{"color_jitter": 0.4, "head_dim": 32, "layer_scale_init": 1.0, "moe": "soft", "moe_every": 1, "expert_mlp_ratio": 0.5, "width": 192, "pooling": "class_token", "target_momentum": 0.996, "optimizer": "muon", "muon_scale": "match_rms_adamw", "momentum": 0.9, "epochs": 22.6, "final_lr_fraction": 0, "adamw_weight_decay_other_params": 0.05}
Rows from block 4, named by matrix and row number. Rows with one number belong to one attention dimension. Each number is 500 + 50 x the weight over its row's rms, rounded and kept within 0 to 999. All counts start at 0. Numbers have three digits each. After the name is the row's rms in percent of the matrix's.
# q: attention query, key and value (stacked) (model.blocks.4.attn.qkv.weight, 576x192, the q third), inputs 0-191
# k: attention query, key and value (stacked) (model.blocks.4.attn.qkv.weight, 576x192, the k third), inputs 0-191
q.160 099:494401470552493533528546492504546527481391536460524467529374527448459547585577565530521558527514504522490563455499506404438515560382528551511536528560444500502500478542533448491475509513530501392401480473538538470536601560538472463587578498470482370435485531535512507482514592421604558499516551531481438560519586437569465453492467535444523498453563440504447482540369522443485444536492430468432531587455565460566539396486451487552446435488517541506505401504486511446514564515487479514428482593453479523432500460546479533630511563425475521481455528531500564496471431481512478495
q.161 092:494500470528475589563569436550573432407518495385485495471516437449532442556536477570511482511463536483525483462534514453453525451556522483532486485488526449454420514493501506498527456455465481579571468579506470508478451494474467511482397477513588539527455486462487501448485479503453519470521537549531526484593477400599561394506450571585473390457537507592530590509484543360512558553443513558613462424473569460503527550451479645501457422478505583611499512535472578501529571537533449537509579442539509421554487524532431476527437535505426580460443530453458524582533518507496489429
q.162 093:470504563589535500550501477495485463444490522451573536505459532515475479491444404469568512447487471504469498489526560426541436444520504583546504490461460474514499528483476511515491605389572514539510505522511439499472384410523393567579483589483575513448577665491478455512494496509488480561521434552568537456509579472472433517476430530436506510544549455540526468485433453407547379541481533451446573462602511579441550548502505559480470511560414444514508461537469496552553431541462427520555512476477460507534559432560394586463566549482396444546446525466580450484483478569469478561
q.163 096:485540521507476628481418481504491574497475415500522568471563526486458552482443556501538648479399511528505533510498423410544582516590569488511539337588415434564471438533382492549463506590500573506538562438398440454466488439480495510526477520519459491520494514430500568437478579482542466515506508522557523510447539371505476467476506593474454528549569500463480454475513443473455489478546514455476522569522483518524511604501504474437463567498489528429426491612483442513556462482461556477451463489555501488543484542572446421550517453545475406491470450440508531604465555479488510439
q.164 093:561498435494549530528568481508522559479462449540576431520491444480448607558525451495472539402509523544500515419481479591452515414550559574527572478515495480550489425490550573541482548565568483422463554494570533495553376511422432533505476486549521489509529530421510474457587507476540456493508464496390519419443494458445543430492564552553477527542564530450511559462476536478470508514509406537509441477509474403544562515417579579563534550605484571559507480528562487470469534520538505504430533594459590588436529513556407557556508445502504462474473490553402528531444374486533453420
q.165 102:536468469550434534370435473553464550444476466570505470483552529487430610548541549502446524524497406511514536544539488459451522473498562524552466560574468562511431501548448575546482453419521559472551529405434479375454547485478485543423478509491465570546498515448412582380484404568434453513513529516543461394490447458484452454497493531509493536467504516504526547504513537514569499435473487514471504563675451540432466521572462570504462581536515520549435486562439467513571404485430602474505508531559539542514506487520472404457494468532422393469472476555489457515428486455522466437
q.166 109:528508473519565495500575485489478513499538501495544532599476551512452475505382482467538526484551563520522601496552466508443528490480493471537475530342500576447576554444417462509602573625492510456578493523460504601551531503514456489445499469383486543420535412547480524549581451486460424568458537499498496449536468490508446528539436523569460434460557450425417491558551613543451509438460457484493526443414502519369494486545582555551391412470473573485492537521435443503419468452492482536503523432510523536443453513427515470434486474551570511505555448552455451459559559514493484458
q.167 095:482522500496497500499549459496448482487560457468454510380531423433564498502506527483571511556395597552504375440555468512485535515500497428449526456482480485569572508582580494479543519470420466564576478435424507577509500508465534507473434474518502573593443536500579589555559559434516517510576505588433486558497560566485585464593492507582474482491485526555463565530480566536548491576514509464578541480444534457485510578479578463497502471381548468506558565515493501456473494571500602538569455413556478443541567518453448384479512500557520469490564423527564562568440538551563521575
q.168 087:516457526418450465514501468466482424562507479467516524488577545498480540579561636544444405560407459461492536492449563465492572532617475509435586539601513543503607408502434453561506535521514505532539524473485467393423550519466495434446502504489528449393436472475503525463515508475390494482519545527440467557509494531518483481517532481440544532526492521516565434496402549515452526575536458531545509576507564556606434494453535452517422535536442497480574510482467472542429451445433459453423371457481456470500484426431486551552469374453511465563535514526449488445514426483435432454
q.169 099:528518470472483420638396510392446456509498450483567654483418468503454567441595541533488506501532450515518594573500477511537511617556582474515574446456515519462558471488336513492521516461560458543559479522532463494573450574453535475430501498462516549546490514476487478535507473599433528567475514422390405488511438478525527499552461549471539483499465445563541442473548573510540535539538506519546520513540544477446583613574483604449475478485464533453450558473482494552517516568458556524504623547503462505489554521498472469556521486447495493526508418476462515559527524460554519600
q.170 089:421508370528488488431553389465420483499507452458493476518566587509467477446494365488420434568463484502511529559606445535495389545468525492534433509466459494518451544483543492477499501511561567407462516455430554513508435478496477559460515511444483532483508548551459545531524486544526493527490367544484526344481462445381420571424520517443444548495524484459526429473511551441514562571487519489552452542519448488429455525494418500585534440442394576587477411497494482538370482484477480554499452434521471518474523549537485468489466553514487430520492503435435496508412527462533426524
q.171 105:442486432558470457549464398474526562591491500544521494559458378494498459437382481514410555472533485498402478402568554542483516469487445475567508457478560512515585519518575551482489549608458536530457503564529507518472498551482441521484550465509526524532544512446542546541499544503639393548506502471479454425438475487464545527492543510438535479422544530402470490553562485395427524556514429508510428525483488526503528507472375502423513537520503506444470454456541447508496416533492433526520552583441514511439527447524564466487475528578558573565539350426504441492589538414545508464
q.172 090:437546526497533586472492534496488507526490561494577462489552454523425456434484471515518428498502519496439582423567562463471492495519388475511484463508503500521490398436516415437453511470458498482480446388478542502443429405527543500457463516539499381505441469568414419514599514451506454565357553456455528396449498528383490559475559488608486496570538557512494484442438472437510473466588485464528475453476524554477463483442522450526601479455589578480426545510412542462458571468503471485463495450543553488447542443464528576530582462549535507481612415544453516454524476469437462538
q.173 100:598592485440569427446437493550467467533582478468425486485555519427466481468407585462448434487548469501421525512548437572480500436546488437464475451518560581588519540627518518472572476523484470535553470492490505487425549498624626473614493451442508540476520450499569596424457540573510481508528464442512443525556442590466514493519390528562565584563469494488446456586537545482388483536532457487532469490468448541509459517450502573541542520504465449526546482537536491510417500418461508472463496488547508470534514449485538537435478453529567539530459404403468526565544475484414460531
q.174 107:474511525507489496606536467582540457461494486442498500455489527460488592536514466515590457524543551460400490470527571448420466451601472471472464532531505517469430555530476532546473496516470503558524469455519462480432492406467444503526540579489511558494506569518527502478570526535398563553491574526622602438586534494515540458592433528476473553524490481427496532494475546495597484447449481376500542562611468504514535548531443494480441547409557485507464421446520598528581526549406580479482550589566492385469476593595481449527431498424479432483501527510533513432455490417449543531
q.175 112:542448460439450468562452417514442452476545495552484419412444460510533458448467419482518538448500501544630512483513506475574442599533422497495568518503452378483490475476470488487513423385595365555521491510463472557528538586516496520434512399398481529524515503543476502489427519505470561526449524495442552472594474487492497488544454377485444566455457435578454429569465516486449526483480515476521526538497505518468431547520528535522504406532488456356522532500522477459565393582423508438500553443476430481475557518455515491483470415531552486500476465550369571466453516524517442513
q.176 093:416451578472538462484535515489605392471510472491586398507489497504483435521494435541515480468486439537509477556447409517480509553484442469537520571557445462566554552423501499368494548525484507505486432548447452595555487532367545511440509463542459507518528469600528380465519436493481471351393540567414553585510493485528493443431464465425544433471497468481476513445552518473469611474543496417549475499489505474529495557477538401440528472614544583526541456424382457560511497473476501460526502532446508505417505546534484491447493525536448444502520534522424511517427478516476464455
k.160 093:538546553534500478526437474532491540479480647545420571527525447572468449451578431541473531496513460548501546546530579426557523541547532529509548499458460434611509597459578501496596618472513483525576421549486444459551510513453461472561555463507440473488545499480472436474506574494517526557492509501533504467554489562515453496537497409399541547417462456462513511583525562550486474583435419528474660530415481506480551500483487570559486442528493536401475469535510335426492472534424507435550355518534482495415503529494470495509537470558502526544512532458546477578492503527468489499
k.161 100:540511346509480592551414516443487500419477612489420462437454490471546522579558624532496547481553502450573447447522571508506543576458471473473533534494517525432496480470559453625610483430428469419470547536504478459467504416579560538456421520506347622423549516485490483474491450523459504414457486489457502521492505461559616508459538499510495497521535562504451519478513497473530498533469572510569508466516474505628406635395484519553573490509488471464574499523427463445491510456589470506521408535447487482487507508508492523472436531496478490529442471474520470521462540482454514521
k.162 096:583497469379384472530484585441485471453566518560509535489418493521544467435444551482543516523468441488445465507506537476621547611558579446567550565561542524544501485542584476613392492460463485529507424518529486493568460539382503501454471422545477555500467540436524530487445480439465391512443468551529517518439528438598461504451540456554467525481556518517501431541535498496476505545497423549395555542501510517468549435486441599539477512458509471458483537528485460535494516574391506453466473500540462433467466402461483525530525591488578433443474555544380555569519484455552504536
k.163 106:520429484392382507419533466517527544532510444496625463441481510530505564488456548555481489483529466543548393544473504503493489551510507509496443450576522465561475462527497518373520549601563537563423458586498541502499512486503472527454516459677555562527498414515533512536454579459581603523466486488491452413529429516372466419546540493536428585525509541499608539503464483477494478557574436467468464587495566500483504422442545487488500540420558476490483499524475486479499523499543584472543457412465542502542497501525524481466476548543573513555505484454578495562462629551448581502
k.164 103:562509561524503533594420394461544447455502562546555520468461472578472445595456516548519452461513546480496520566440442500466472403491522489514492493475497392526586435532504529417583437582583484436488505594473450388474517471551524491559564561449514469439514476383501541557445509602484517505433531472487520543496501574470453438412562477546542480448471497546481466556537528513511464547467499404462471514475528473474508455487527479449469451474458479473486428536513441456455393497507607532615479455446563476505491600489493493474483499500620498410476409505559554486483462410643466482
k.165 105:627484530488491365414457519515497485518435481535518532479505487508480608391464370513529483447497541585490504485548429458537471505501548519510448539563590540547471410544516536565496530511538465527524486485480556519542578411509546418472494481574550574473465402580518495516483450502530559498539511446412594520529460511431396530424551491414548467545517501570490520521482520523418473448441531518489528521609519481520517468404502577494475540616475572402489531481442583460467500427469502516514505483423567499585474442453542554440511477542568423536504513510621499462537529545512593533
k.166 109:481498553550568524442554507516532534539439455634524494450489609546550549567459505563579379514473490514480475439453455528470569506506422440438513491524470506530360526540465484433593526587518456485509506494454549489516546482517471427486565426475499547469411542504477566500488513463477442558489447520536523511575549501572430505532472495406559506482553466498556479459493575515466513437489496524470569399435472608467533547522560492498472374294417547517501502563442483517424519576472525584508551487502465544453428457519457499526437523518430478407489513491462493466530417552536470468
k.167 094:501496328495384530508486509564459547547512556444537437476460407492531519626550466477529603527574501459488460502517548519446565501489478472487540449494504535418446514419503538487606483504494455521427509515527514567616484380518479536447514517524472588461543515479476453518503504456409478438506488453442437388468513547492435439589421502523520477491421530505558573425489418551405502533513483452497593529523444497559447458499547494565489531548555477557535569548508446557514472569569488460565544443517464444573491547502472474512552447547470595453550543464524439448407512559463589478
k.168 084:470579522454529457427553520500437510560514513449643552451565505478444509521485472535408512472466502526491525486462531540417472542594409452461529467448476524551551509473406510620539499485500500574611553466543482455552454475484472563539459532589558484439504463594544469485585442500463509478529523410497510595427443542493541539529558569458528617515553494503480470544554519392566471538428425450466507552618476586475435546533557477512503595531549523472501576495537435538419532459490466476454480485537487538520475462513490487435396415594471503531488472567529359458511521529473465521
k.169 090:465483427503501554576525469554516607463467467430563480442525507464562516476399464519465524575459487422484561575498398446569544544478476491527519560600519481499499420518530437531481510440444527532470434566399530521513512500540536467532476583542533503433576447506496475503471445552489557516436405516459525533476386415431485546459487493467418470477476447465488465435527526497629501357555388593535458468443429487559475536444471468489578528483414418558486505536459478520529499538499471447473488484564516490501405513429452506529606534431453417514560431496451428515438555525449576505
k.170 100:527483526483561489425440432413557446456482521444428456563582440473467559498463547525554496467511433414498528498451498536487457512462566483559526685525491480504486530528443516562421505486537479525507518520472469475485453539513515534497515377501573493467599564571498505503498609509477530604567536402469560483556574524508493549358527517496435526517523505440491405559462481400520446470509556513441598487495480525532477482417402535559521457390430518428468476507581624529419427462507521486518529505501518497584476512449542525501445591491499444499518429525451503514516457596524425510
k.171 110:481535501560485528535492489598468532542468452536535489535554486532451497505464556507583510567541494449474527543471486551489517396473455508511559520432404458549515545586506590531429469538492489495419444495455487511483552494519509546571617518499614477552486519505507523426376472538484491541441466608576623525632618493488480399480504533523494483454510499463539529453539386432451406518521505557486414514476495473463581425537489462479494470443470411516479519524587549430612438509509608515461607446524473564494586566546536457588505523523506459505503483481498465580471453459561456509
k.172 099:421473448466462508500458495533469410478479449516572473433482536473461434433494423504526480466419501425432543473551607545410594547530438505446409415456537567480514484603549546495506544455470449449538503460525414434490516459426541549482551441446534428462577436476482509418603528579474402520576508489476446405483566494483452570525535497514519567520444517622471408464443483451546491510484552468499520427494384457447496562497502401540498443416514512490449513461544490477537523366577575524515521484534431496502504468531528474485550531522481458459562536550546539497492437603455476561
k.173 095:562564513569528554501584454554447549561547470463580499529576486510488500478411496462590480457509508511534495540417490567447546480545480475445531451435504505520535455434497502502502547555561469543386442423462542559396538594630456606468493441535586558550590511466570516466529456517395479432499441495584566522479493562594440529494525554476571514586614555519556583516467515500445505412511467564474487445533463479517441481468538519522449484551488514573629560471436600451477512467437512529549481438497439517402481498556525440516443477485534469485511481522514484549530548476480493604
k.174 103:563516420409483410549475506500517505469534474495487583427448451510410551447488460525474521472464416528495523598584539371509493553545443592478491558375594603398547570410547504512512525422587535548473488489565503502508452481497430484477492494513498495502522552594476464537617526368478499514468445513522432489516448483487519401507551445460484499481526500540556494463494516479478480466509442497532496514512537552520491521515459533512485562545494563561509499488428503472501502399420465445508506516517443398380515485524442469473514460606484421501555516484549420403527349526493526590
k.175 103:525464526441565485402515438438532585394359526517531536493441560451647497492493417455439486552448545355516426495465472528456552462519479478457526611527427511599468501491545407534573516486526501495544445493458481473425420451511565494438495514445497552495480461473604523476467521416503479440512483431505478434534440485449523518516460534497442451419461532525545483535480515505516555537538511512571463506455409472529476581450473552519603545548487500522511485519439586554510569495480364468516430436480454471585420533468568477443536547472453454566506536526506496500412540559544565457
k.176 101:406533449560487459508414513450434441497518494563558437455456537474436509548602504518454489488439402499458546454489470561430510469592464580471441540556545548412447467477506540495614513499507575488486545413406422446493412518498444554624558580489461458414538474534481516435589490452521398545525488496435441543475490620592439573481453507506494404506515509502526474483486471547491502511497524449493464539415490514509472512527509463408518541471533515482456427461478500510556508459556472512491467508592456516511461434564535520362521530559324518494575484581564507502487515490493516467