config = dict(
    arch='vit',
    dataset='Sentinel-2 satellite tiles (TerraMesh)',
    train_examples=145000,
    norm='rmsnorm',
    bias='none',
    moe_every=1,
    shared_expert=False,
    conv_stem=False,
    projector_hidden=512,
    projector_out=128,
    orthogonalizer='newton_schulz_5',
    lr_schedule='cosine',
    final_lr_fraction=0,
    weight_decay=0.2,
    adamw_weight_decay_other_params=0.05,
)
Rows from block 4, named by matrix and row number. Rows with one number belong to one attention dimension. Each number is 128 + 24 x the weight over its row's rms, rounded and kept within 0 to 255. All counts start at 0. Numbers have three digits each. After the name is the row's rms in percent of the matrix's.
# v: attention query, key and value (stacked) (model.blocks.4.attn.qkv.weight, 576x192, the v third), inputs 0-191
# proj: attention output (model.blocks.4.attn.proj.weight, 192x192, transposed), outputs 0-191
v.166 081:146109128144118134129131128134122108133130138086062135071137156136114142136114126097146150100132172113155150136115098088157168161132149161132126166135103097111096121143143138137099139094118099136074139170149130100110127106126123153118151129100139120138160106133083122103103099114123082086141138138136133096139097114158133122129138124099083163123138088116176103135110116127118136082175116159112128138124118130145162160107102097166148135118175115123095143107122133117094127145075120150104100129084188099112103148130159109138148088139133119095096174110120118091164137148120092136
v.167 095:143149143138105134156150151095115153153129146127113158123148133100169107154070138086120130156096147144107129131152139115143134127143167136133127105131103147146124117149186108140083158143113091162112136112136155137134110125130069155125113136136169126123103122097125129099070111097175105113131133133167146148118141157133168126144121133134108107123122153106116134122148138136116111149157146137156101161119117125111116154126119118105148062082138169172181121126120141091109105116078137123118149124116129105148177089202124101108156094142105090117161135159134084105164157118148125109
v.168 090:120132122105133122093111111136101140106159105135150127110128110144132135118154147099180141134152115133100120129103109146119126104127128119177100123150175155111134154106078154103112154089115120115119082124160122107086137114150118145137152117104101133124107118093150068139139163140094082143135150086142123128128116111090150158115098153134153161145110110101132104129092109134123130176151161160168113150141133111164157138093138153095130130107130120103151099087136147153134086075152131090099118166128142087112155110139129185153119156134122099104153132133128153163168099112093140192
v.169 102:149110112132133095118146122089166138116147077086142105118132137144126100083154103146121121106176156091159111149127135162125177140131149141152146126155158142117082147093128152148162143098164084115129087175103131195124128140121150100137141074094138143137149122170087150108076124124126120106129133136112145152173098123151120101133155148118119116125091099092111112124118155125130106142135084125114118101114143160113133144147141124075113138159070084132137133157124144109120125165106091173071145112131137133134150129121148098136153125131106114162150112100121170125141127135135139147
v.170 091:117139124128120158095135117108144093153166095097123134116113122147145139156125114127161132106139135133098126174083133137137110076161101119153144096153119106122117082106117157142111097149124148125113139108073156162129115110172114141106169102130102136118146127102071127172123149128153069108122099118117113101129107123171127134101105142164088148180158134157123100103104129104143080113138139135164122147187151153120086137125154096087172117117140135139144106109113145122101115142147132107100172124153090118111101103133156129075144112090102121138099128178131133140134158135112114102
v.171 104:128144147141159139203111145131129149140111131161125167106114165123099117148177121080134096146065121130162112141133114129133133113140109185129139166145160128084151129109166128120127098157131155132159147128117086126089107139123107159142094126168126102149118135135148124134127141136121154137183102078150079184102115115154135135173159158099148105110135105158103130127149157099148132165163100132123127126141147108111091165138108150130126138084122123149135106155163126165131111070147136135138164159122123082148116128113095128110148153132154100135153104154125111136158134105108131148
v.172 112:106118116110113144087111143094159155145168114124139114082128157143140109200104141148113118139165163130120127108111115119140143117139128140162120134131134154112100095132113143145147078115102117132149071124141128149157100122166095123144125101114135113093166107083110108101118144143111128114163144127135139076102123073162126199146116145146141088120150126124128087114133103151140075147126169102160119160163128155121114136166149113143163114161192117124133117085143092155113134183103110119152104102119139097147120103133124149151099151121080118150144127161138128106122127142103134123
v.173 089:120112112093143117136139133145098166138092161118146134087161106086120135141111122100130081169121079134107169092174098134118138116065115127130165154137096154141114154146138145099118078104131117118067129110131167142092090127145140190109117119127138133168106167127147111127110162139188092109136155160127135149102145102085151102151116126167089088136145123103139125078163103113126125104160133145159120131138111109101160145103127127115164108116140120106113098117142112149124109134083127128100115124143104165117125142151103112129146145128113106130162121140107122131158141182136122105
v.174 095:138170130124132144163102156146126135099131123113169162145143074096127133137113106104121154139119123110145143123116130107108114151156090127117131117125092125101123130104166127129113130167173136104148126095153109153130135098199140169166130118138115118146160128134152126155156136102124158161105152146145122183131139172114115154115103145108102155115100127155094101141128072163121129158089138138118102129137145159128132115132187067136102131116153112131129102174150135146157161078121130164122129162128141126173181070130102114162128105122151094128146129107170119137122128151111170103
v.175 102:142160147128133092172139132174143140141141114120108141122130119112116133108118130115114128136100153144117132171130177096140161167117122145138135124108096154110145125104136132092133141137127163139135135135098088094099095162122126134124117132138120135126169146109168101149152138160091170139085137077110132161147134158117123138176144085109137141144133104107131144163077105136115134167138137106124109124112128096171110104082128134113063119147148156174170153141131159153139127107160137150127156162133083157153154126132122059184166101158125105109161128151131135105150154122137144078
v.176 095:080144176166137113113136141159111118159140112159147119128141135144138142073126116147130110160116105118133102143092144137119133123147108119142137109077105120129099143078080119107138105130189177127135153131121098115107146105147115123128134107144140163144128139151179071157143121151101109170099142120160163186094130138145134147116135146115171129134156138148117140119156145118118106163141093098125106108098159052138155120120124137151083128126134156158102094127134140168162139082154112164141160143150115131148153123145124108083154123133127138126111123127155151179151132078137126142
v.177 103:071117073073193133147131165137126101115122120119138118125124144107128134132126147074146090139095086124098137106130133155090126101110157200121145151156117116134144161162121152140090092143104139083086145116178132112122113150120109114140162104114113171131142139121136142095115142147156131121182098100157112153114124099125131130100106103150116143155111158161105140124129136132116147131122141139139115100121129127145121167129125092159158143124136137124119105125158107163141090111103091162079123153152086083130124139158123096118129105139119087093126082133149134143146119088111102099
v.178 095:104149162128159060085097166129107134094115137102086193098116095101112132154133158146078115142073140127140138097085125130133129067134116131112105156074096127135116113112164129118129147144115179104161119098129103123123146116143134162157123114139145135092174146133126089096119148133104151151151155172153148114158170123110124117109150147149153144068122131142140126113123116153123098135135122131107106134156113122128134149125102130138135117160117158168126105118129165139123112160172138076138115142104136169123135150127159154132103092175115101132141122136107126132128148176115115144
v.179 106:111125094129153155121154166108090125119148150124142130148180100102114111155139122130140096127179116159144114142141110163085097091093175098093135162118110102108120150137105107164191110115190114126123130123131149099129124154128151114098134112167118125134074100141138145146127113101174101088156114121121161114115124166075111082095123119149116145154120147089131139149144131108189155109140117103108180097104081114110126140138103134130117141096136114130099120136092101132115142106135121134130096096111144151112124115121139107103152149099110097074163092135120152120103147132138118133
v.180 100:135109121136162150112155111140135091131128151092092154150141121126145091139172151124115083115124128120121161195092158117133101134143116124140113145132144125104129112094106140131118117117135124191116103135074126126106139156074055090132148122117092118112137125124105128100161115099120095117085174153149149100149128116149082135097125121153124151147114150166136165135129104119158121102138125154099119169106151152088087110135160138106126149101121112133124138137150141099085118158167138083161117135092104131080113161157092141116156125103137119104102096104146161141120140126168112151
v.181 101:109152140159163128160087130108142141150132129115171186142120118163125079139119086127119195090134078137137157111081110154112108089113094140127125126123126144118158151149125176181106146152129130124145122137089115095130112145148119132146084109160120081152103106105181089140154153183109112159139105119151105156150120115129120120128130126101131139097115131164132179122129161125138136161109152138145124153104139139158157113122139140129112091083142114132113127097144139167167137110148152112110117142107135123141143085187184122127089115085126111129143145115139123146151143115139148128
v.182 098:153142155100174133144106124110198152145131111132177124134121106162146137131104131115151136088061156131152138085126104102113150150131118151157112102122097148131121141127098122131083142142132134111126152117093145143155107126161120145127105118149128154134133115104120120112162180174153156106125085107169121122089098090193163139177127119128149143078109112130131157154169170131115153135109137137117115135131165112144133105113138107143140136098136143139169133114110168161112134155088131165117158164126155102173138152181130129144096106144149108136134135145107119106113118149080138103
proj.166 086:115100121112129144111115110119062084154113115144173147159133136119130127143115108146106119132153150131144151126063160115130120100184094110103151121154111158142138138083103123140116107134149125130182129135127175175176139126109106141181142093104115135152103111175120111141146114124131140148167143129110149143144115150156127140161133124101160083165112134171125122135134153131150108144106149118141137104170149138074069135167137147152077106162093136091110157124129148089115082114126111176140113116129116150101113107142128132147111130109106135141139111146138135105126128104173164163
proj.167 096:109128158184195142089097145160176102097162102132188138142079124150095161061155135161141120103126120138155133152164120154116116132150117131128135123122089119186139089109115154123151110136103125143145119147139101112124142115167162175159166127136124157150142077105116124143150122121123138123117118146119144102152135105112099115118128128114127130105107104142113145116124133110152150138119174135099160068127155176124092120104109113128127146161119109109093124082114127164110132126154150155130131123106141105123100160106123122128153161103161131155144119082130139110106139105168085127
proj.168 098:146153133164101096117176134111138111153094140132121106148111133160121139155086112140111114104126122169144108133174135139146165095170145125112186135109140110114176155134143114130125124137145127130108145101107126158197153085127078113104094133097136138119170098131162116139118137113130160156132142142099104120080125107108105116165158110110100142177163173133125111124152125145136133086129119127105160150099113138102156066131103124139115131125105121163160119137118169141134155148096117104158147104163101157117132114107119111158163089129125119100090136123127146131124115160165174078
proj.169 102:108142140110126171111104125129110132152096137151118098139128170126114122105102114141157092113150171125162158106156142107143103105064099124208119106128130145117122097134124157141116144134095155117120123116122126103131148138115147077143131124182140082101076120142151165151091082113133121147113133152125105136118099152130144107116124127132121114139149123140138137160125129082133155108139196116171111125147142111128122115140131122115130105116139132119105137114159117112197108118178135132164161127144156086145170143102099115095109142132142177080151133171112120158118122190141106124
proj.170 093:131125121145141104104136100124168106099129141171165123127128183123108163133096112171109119105127118118143110110145121139090109109120105114140128171089139103110186145120155108142143127106139061133185104149164131122100102152078151091137103145184149148117120137136137150108111103133112122161161106101173138127131113123142164134113125149155172103120112149130143151139115116121136136123111132117138142136093103142148163168126099089112100102109132136152119143166131151148144129120132130187181070159137123126128165124127086135151086133157153136115118087113123083143132108079116121162
proj.171 097:115112125168156115095131121175158121128144126116178075124124102155135128123140104125160157144122112105104125106110091192140105122095124117127131121099110106129102090152110146094114101136158133107095129118145155109152147124172103133117158126055110117133159138092133096122084082112167123109099135125109123129109139091079090168073111120165146132146119133162128115142142092117110121114155101149103128099133086133149110113123126125106128138161130144186119135104114118131128123152159125126144151163152142108169121142142067110123112140063131147140120144139152116160103126078127113111
proj.172 113:120087110123164135097145132134130109151107140125146120114129128119113146078137116141087123093134128148149108122130140096138149137139094115140142116170112123124180119145114111171128160135150082150146105127067147104090144144129121097113135138118143199139124157138131105101128074130149108087147137139112082131172147165145137078139152145188119148147145105098139159114094143129117165130125124122099153132123142144106159155087096147106120104132157113082134095125176149150122172083105147159131181105161096127081144135108109151109124130149118143118082117104083125141131151122138119127
proj.173 097:132128117166110123124137109136135089106120113128089117166117135123134105107153107121110174104121158195137107146104085138155111157142148163150128142067113144144157089162087116141128142171149117124142135130145111090153143106133204112092148107099141148113161056121113158100155115116114113099147109097128132137140146181166138112126157132117143138153103129137124093114119156144139158160130110130117135087131107139129102124199106116193126136127107131151140133115108119095090116138141122107155133146110129100115143127122124114162110115131146101152171181106134117108126107088150147136
proj.174 114:099146163131123101102115100122128125171099127161098115141101109092116144140121133122130128135131159117108110119155119136136174111134148104129104165137064113134173156166118141105124132091084126131121158138151110085084141177084119152118154169128120107095099120116116167160132148128083109115140092108143111112114121118130110125085115138098142129116138140089087130143166159090146145179144124135137135108116093118156102168114090131152104139127099162120091135095132102119117093156128130098155151116115114098103115158097122133074106176109143148099108139111119133160151137089112074103
proj.175 109:184105162129123131112136105113111180119144109091141132141125134140119140164126086128125095163129132113121133151148097179145125131143138113111101109139097116109094143107103115101082126123135131096141151116179111183141148145139123172172175161141144119135102113108142157122121157068135156127109114175116144117092117077101160140093113146092148119072123164130158062120124109123126123150175129094137148114148136112137141130126106108156158159133139113124107147118153132087154107130141126122146131129105150143119124160156141175081172141084141144164169131148132144140136127102121127151
proj.176 089:138160112162117119137110081120138115112158103111104098145139141113074103172090120111124117109128109110114133111124109119110102139113148122163128111123151099129158126123145141100139147090114076085146167114106093164132115132127115123132112192159110093081128145154113132109134145074138166112122172155089101133128108146053117133079107108111117137103140114121105130130142107174143147121147168131101159124143098135157101119125125112158142131086102109152141124110096117137118133157157127144105109116156118101117147134144143147137096150099167145098169156121170103142187136102082154121
proj.177 106:178131136193136092118108104135143150147119129144134118121113098156118106137130100115122147123163132185144142152119108131153120143131102099125135151078132164100099132167134118060139111133149139117173126131121115119158097119140163140158132150107116117101133120094068110113184122134136119113085108096141108146135145145130101128145155152114144115120157090098114143151138120124148141129105077122100105154102116095125065112130120138093097104135080132117126095139061138131115146121138149127180135147126165136114136107175117116104150158127158123154106162095115102115103126103167169147
proj.178 110:124136135152102157112137108120177104120087180117160118166114130094154130098113171136150135106122099145133145122115130115115114142124169101105115097125147124136139132121103070125114112118097088123115094127116151161136125171118150150105110084115143175184121071122133151087099126113106115127150107110123107145091135131166106171118138112144127092159116149106104155145124115124129166132104124139114164134090125154121126135095122164146122123116159138143147101163141158102135153163080119145088149081149163122147142120110094111126085150079157132126107126109149106114095108089079090105
proj.179 112:137098124110065111163160101170105150141084089147104118118143092113097143125115137125152150134109141080123108137109116106164135171137128127143122085181126154138099085122137135110167127135091165099132125132139139107117131090156114135143108116138140138132130139163105087111136141138145156130071162113094100187172104164116130180139138114103149152098146109178143134112119113153138119149128125121146064122101101118122126114145176069135139122129108101148114156133149107142101144142116097139140129130104125105149182141125160117142104102153109135143111141102140115146131190121113141154
proj.180 111:102106095132105106076123112102115156162126145149143085107124119078132127120086130168147172147097159094122128146144137141099132144148140110134128081114145107145140134109198072139131150136131146098146141142162138095111098130134146126143128110147102126140154115152119117115132126182083145110158144146099127140112106135112176125186122126124149157148134157135152119091134121134143123141087133137117133093081130123104197166082127120168106095166155131130125133120121159138189130130088152169114132146146153171153141107098150133155146134131093155126110124105132120132118113172110127136
proj.181 105:153106165117094119113173150133103106109111153148071084137152107083147152154123150133096116179113111115078105138185076119136125147146121117159122115123144125124145107158139139101124078108113168109088161103121145157149138134117105185123088153105141145122167161156134103125141115156146113104119122124138137116081099127102144132137142115130137142147115137148129112134080103095101125108115090130071122116100075113106151076132121151125134147144102109172123127172137104132148092147108114114126129126144098138140123141122090154111117115148160140081108147120130124126079098100113139093
proj.182 092:136117117170107137095092110120138110139135149095090138138106121105124109119176150114119098144213107191102159157143094116114127085133097137130139156130079159116138120150111179106122124134149153148125137161122105123073159166143164152138097148128096153103127121122125134129109127150120136113109134113133157082139150115086081115101165146142109108110090146114161120113080133122127118132095148152122140175161141178144098142105116176139152101104129077152103136143149159134134132116163135147163118117147138107118088128168098141128135153131157105113150122109098122142133116123162119149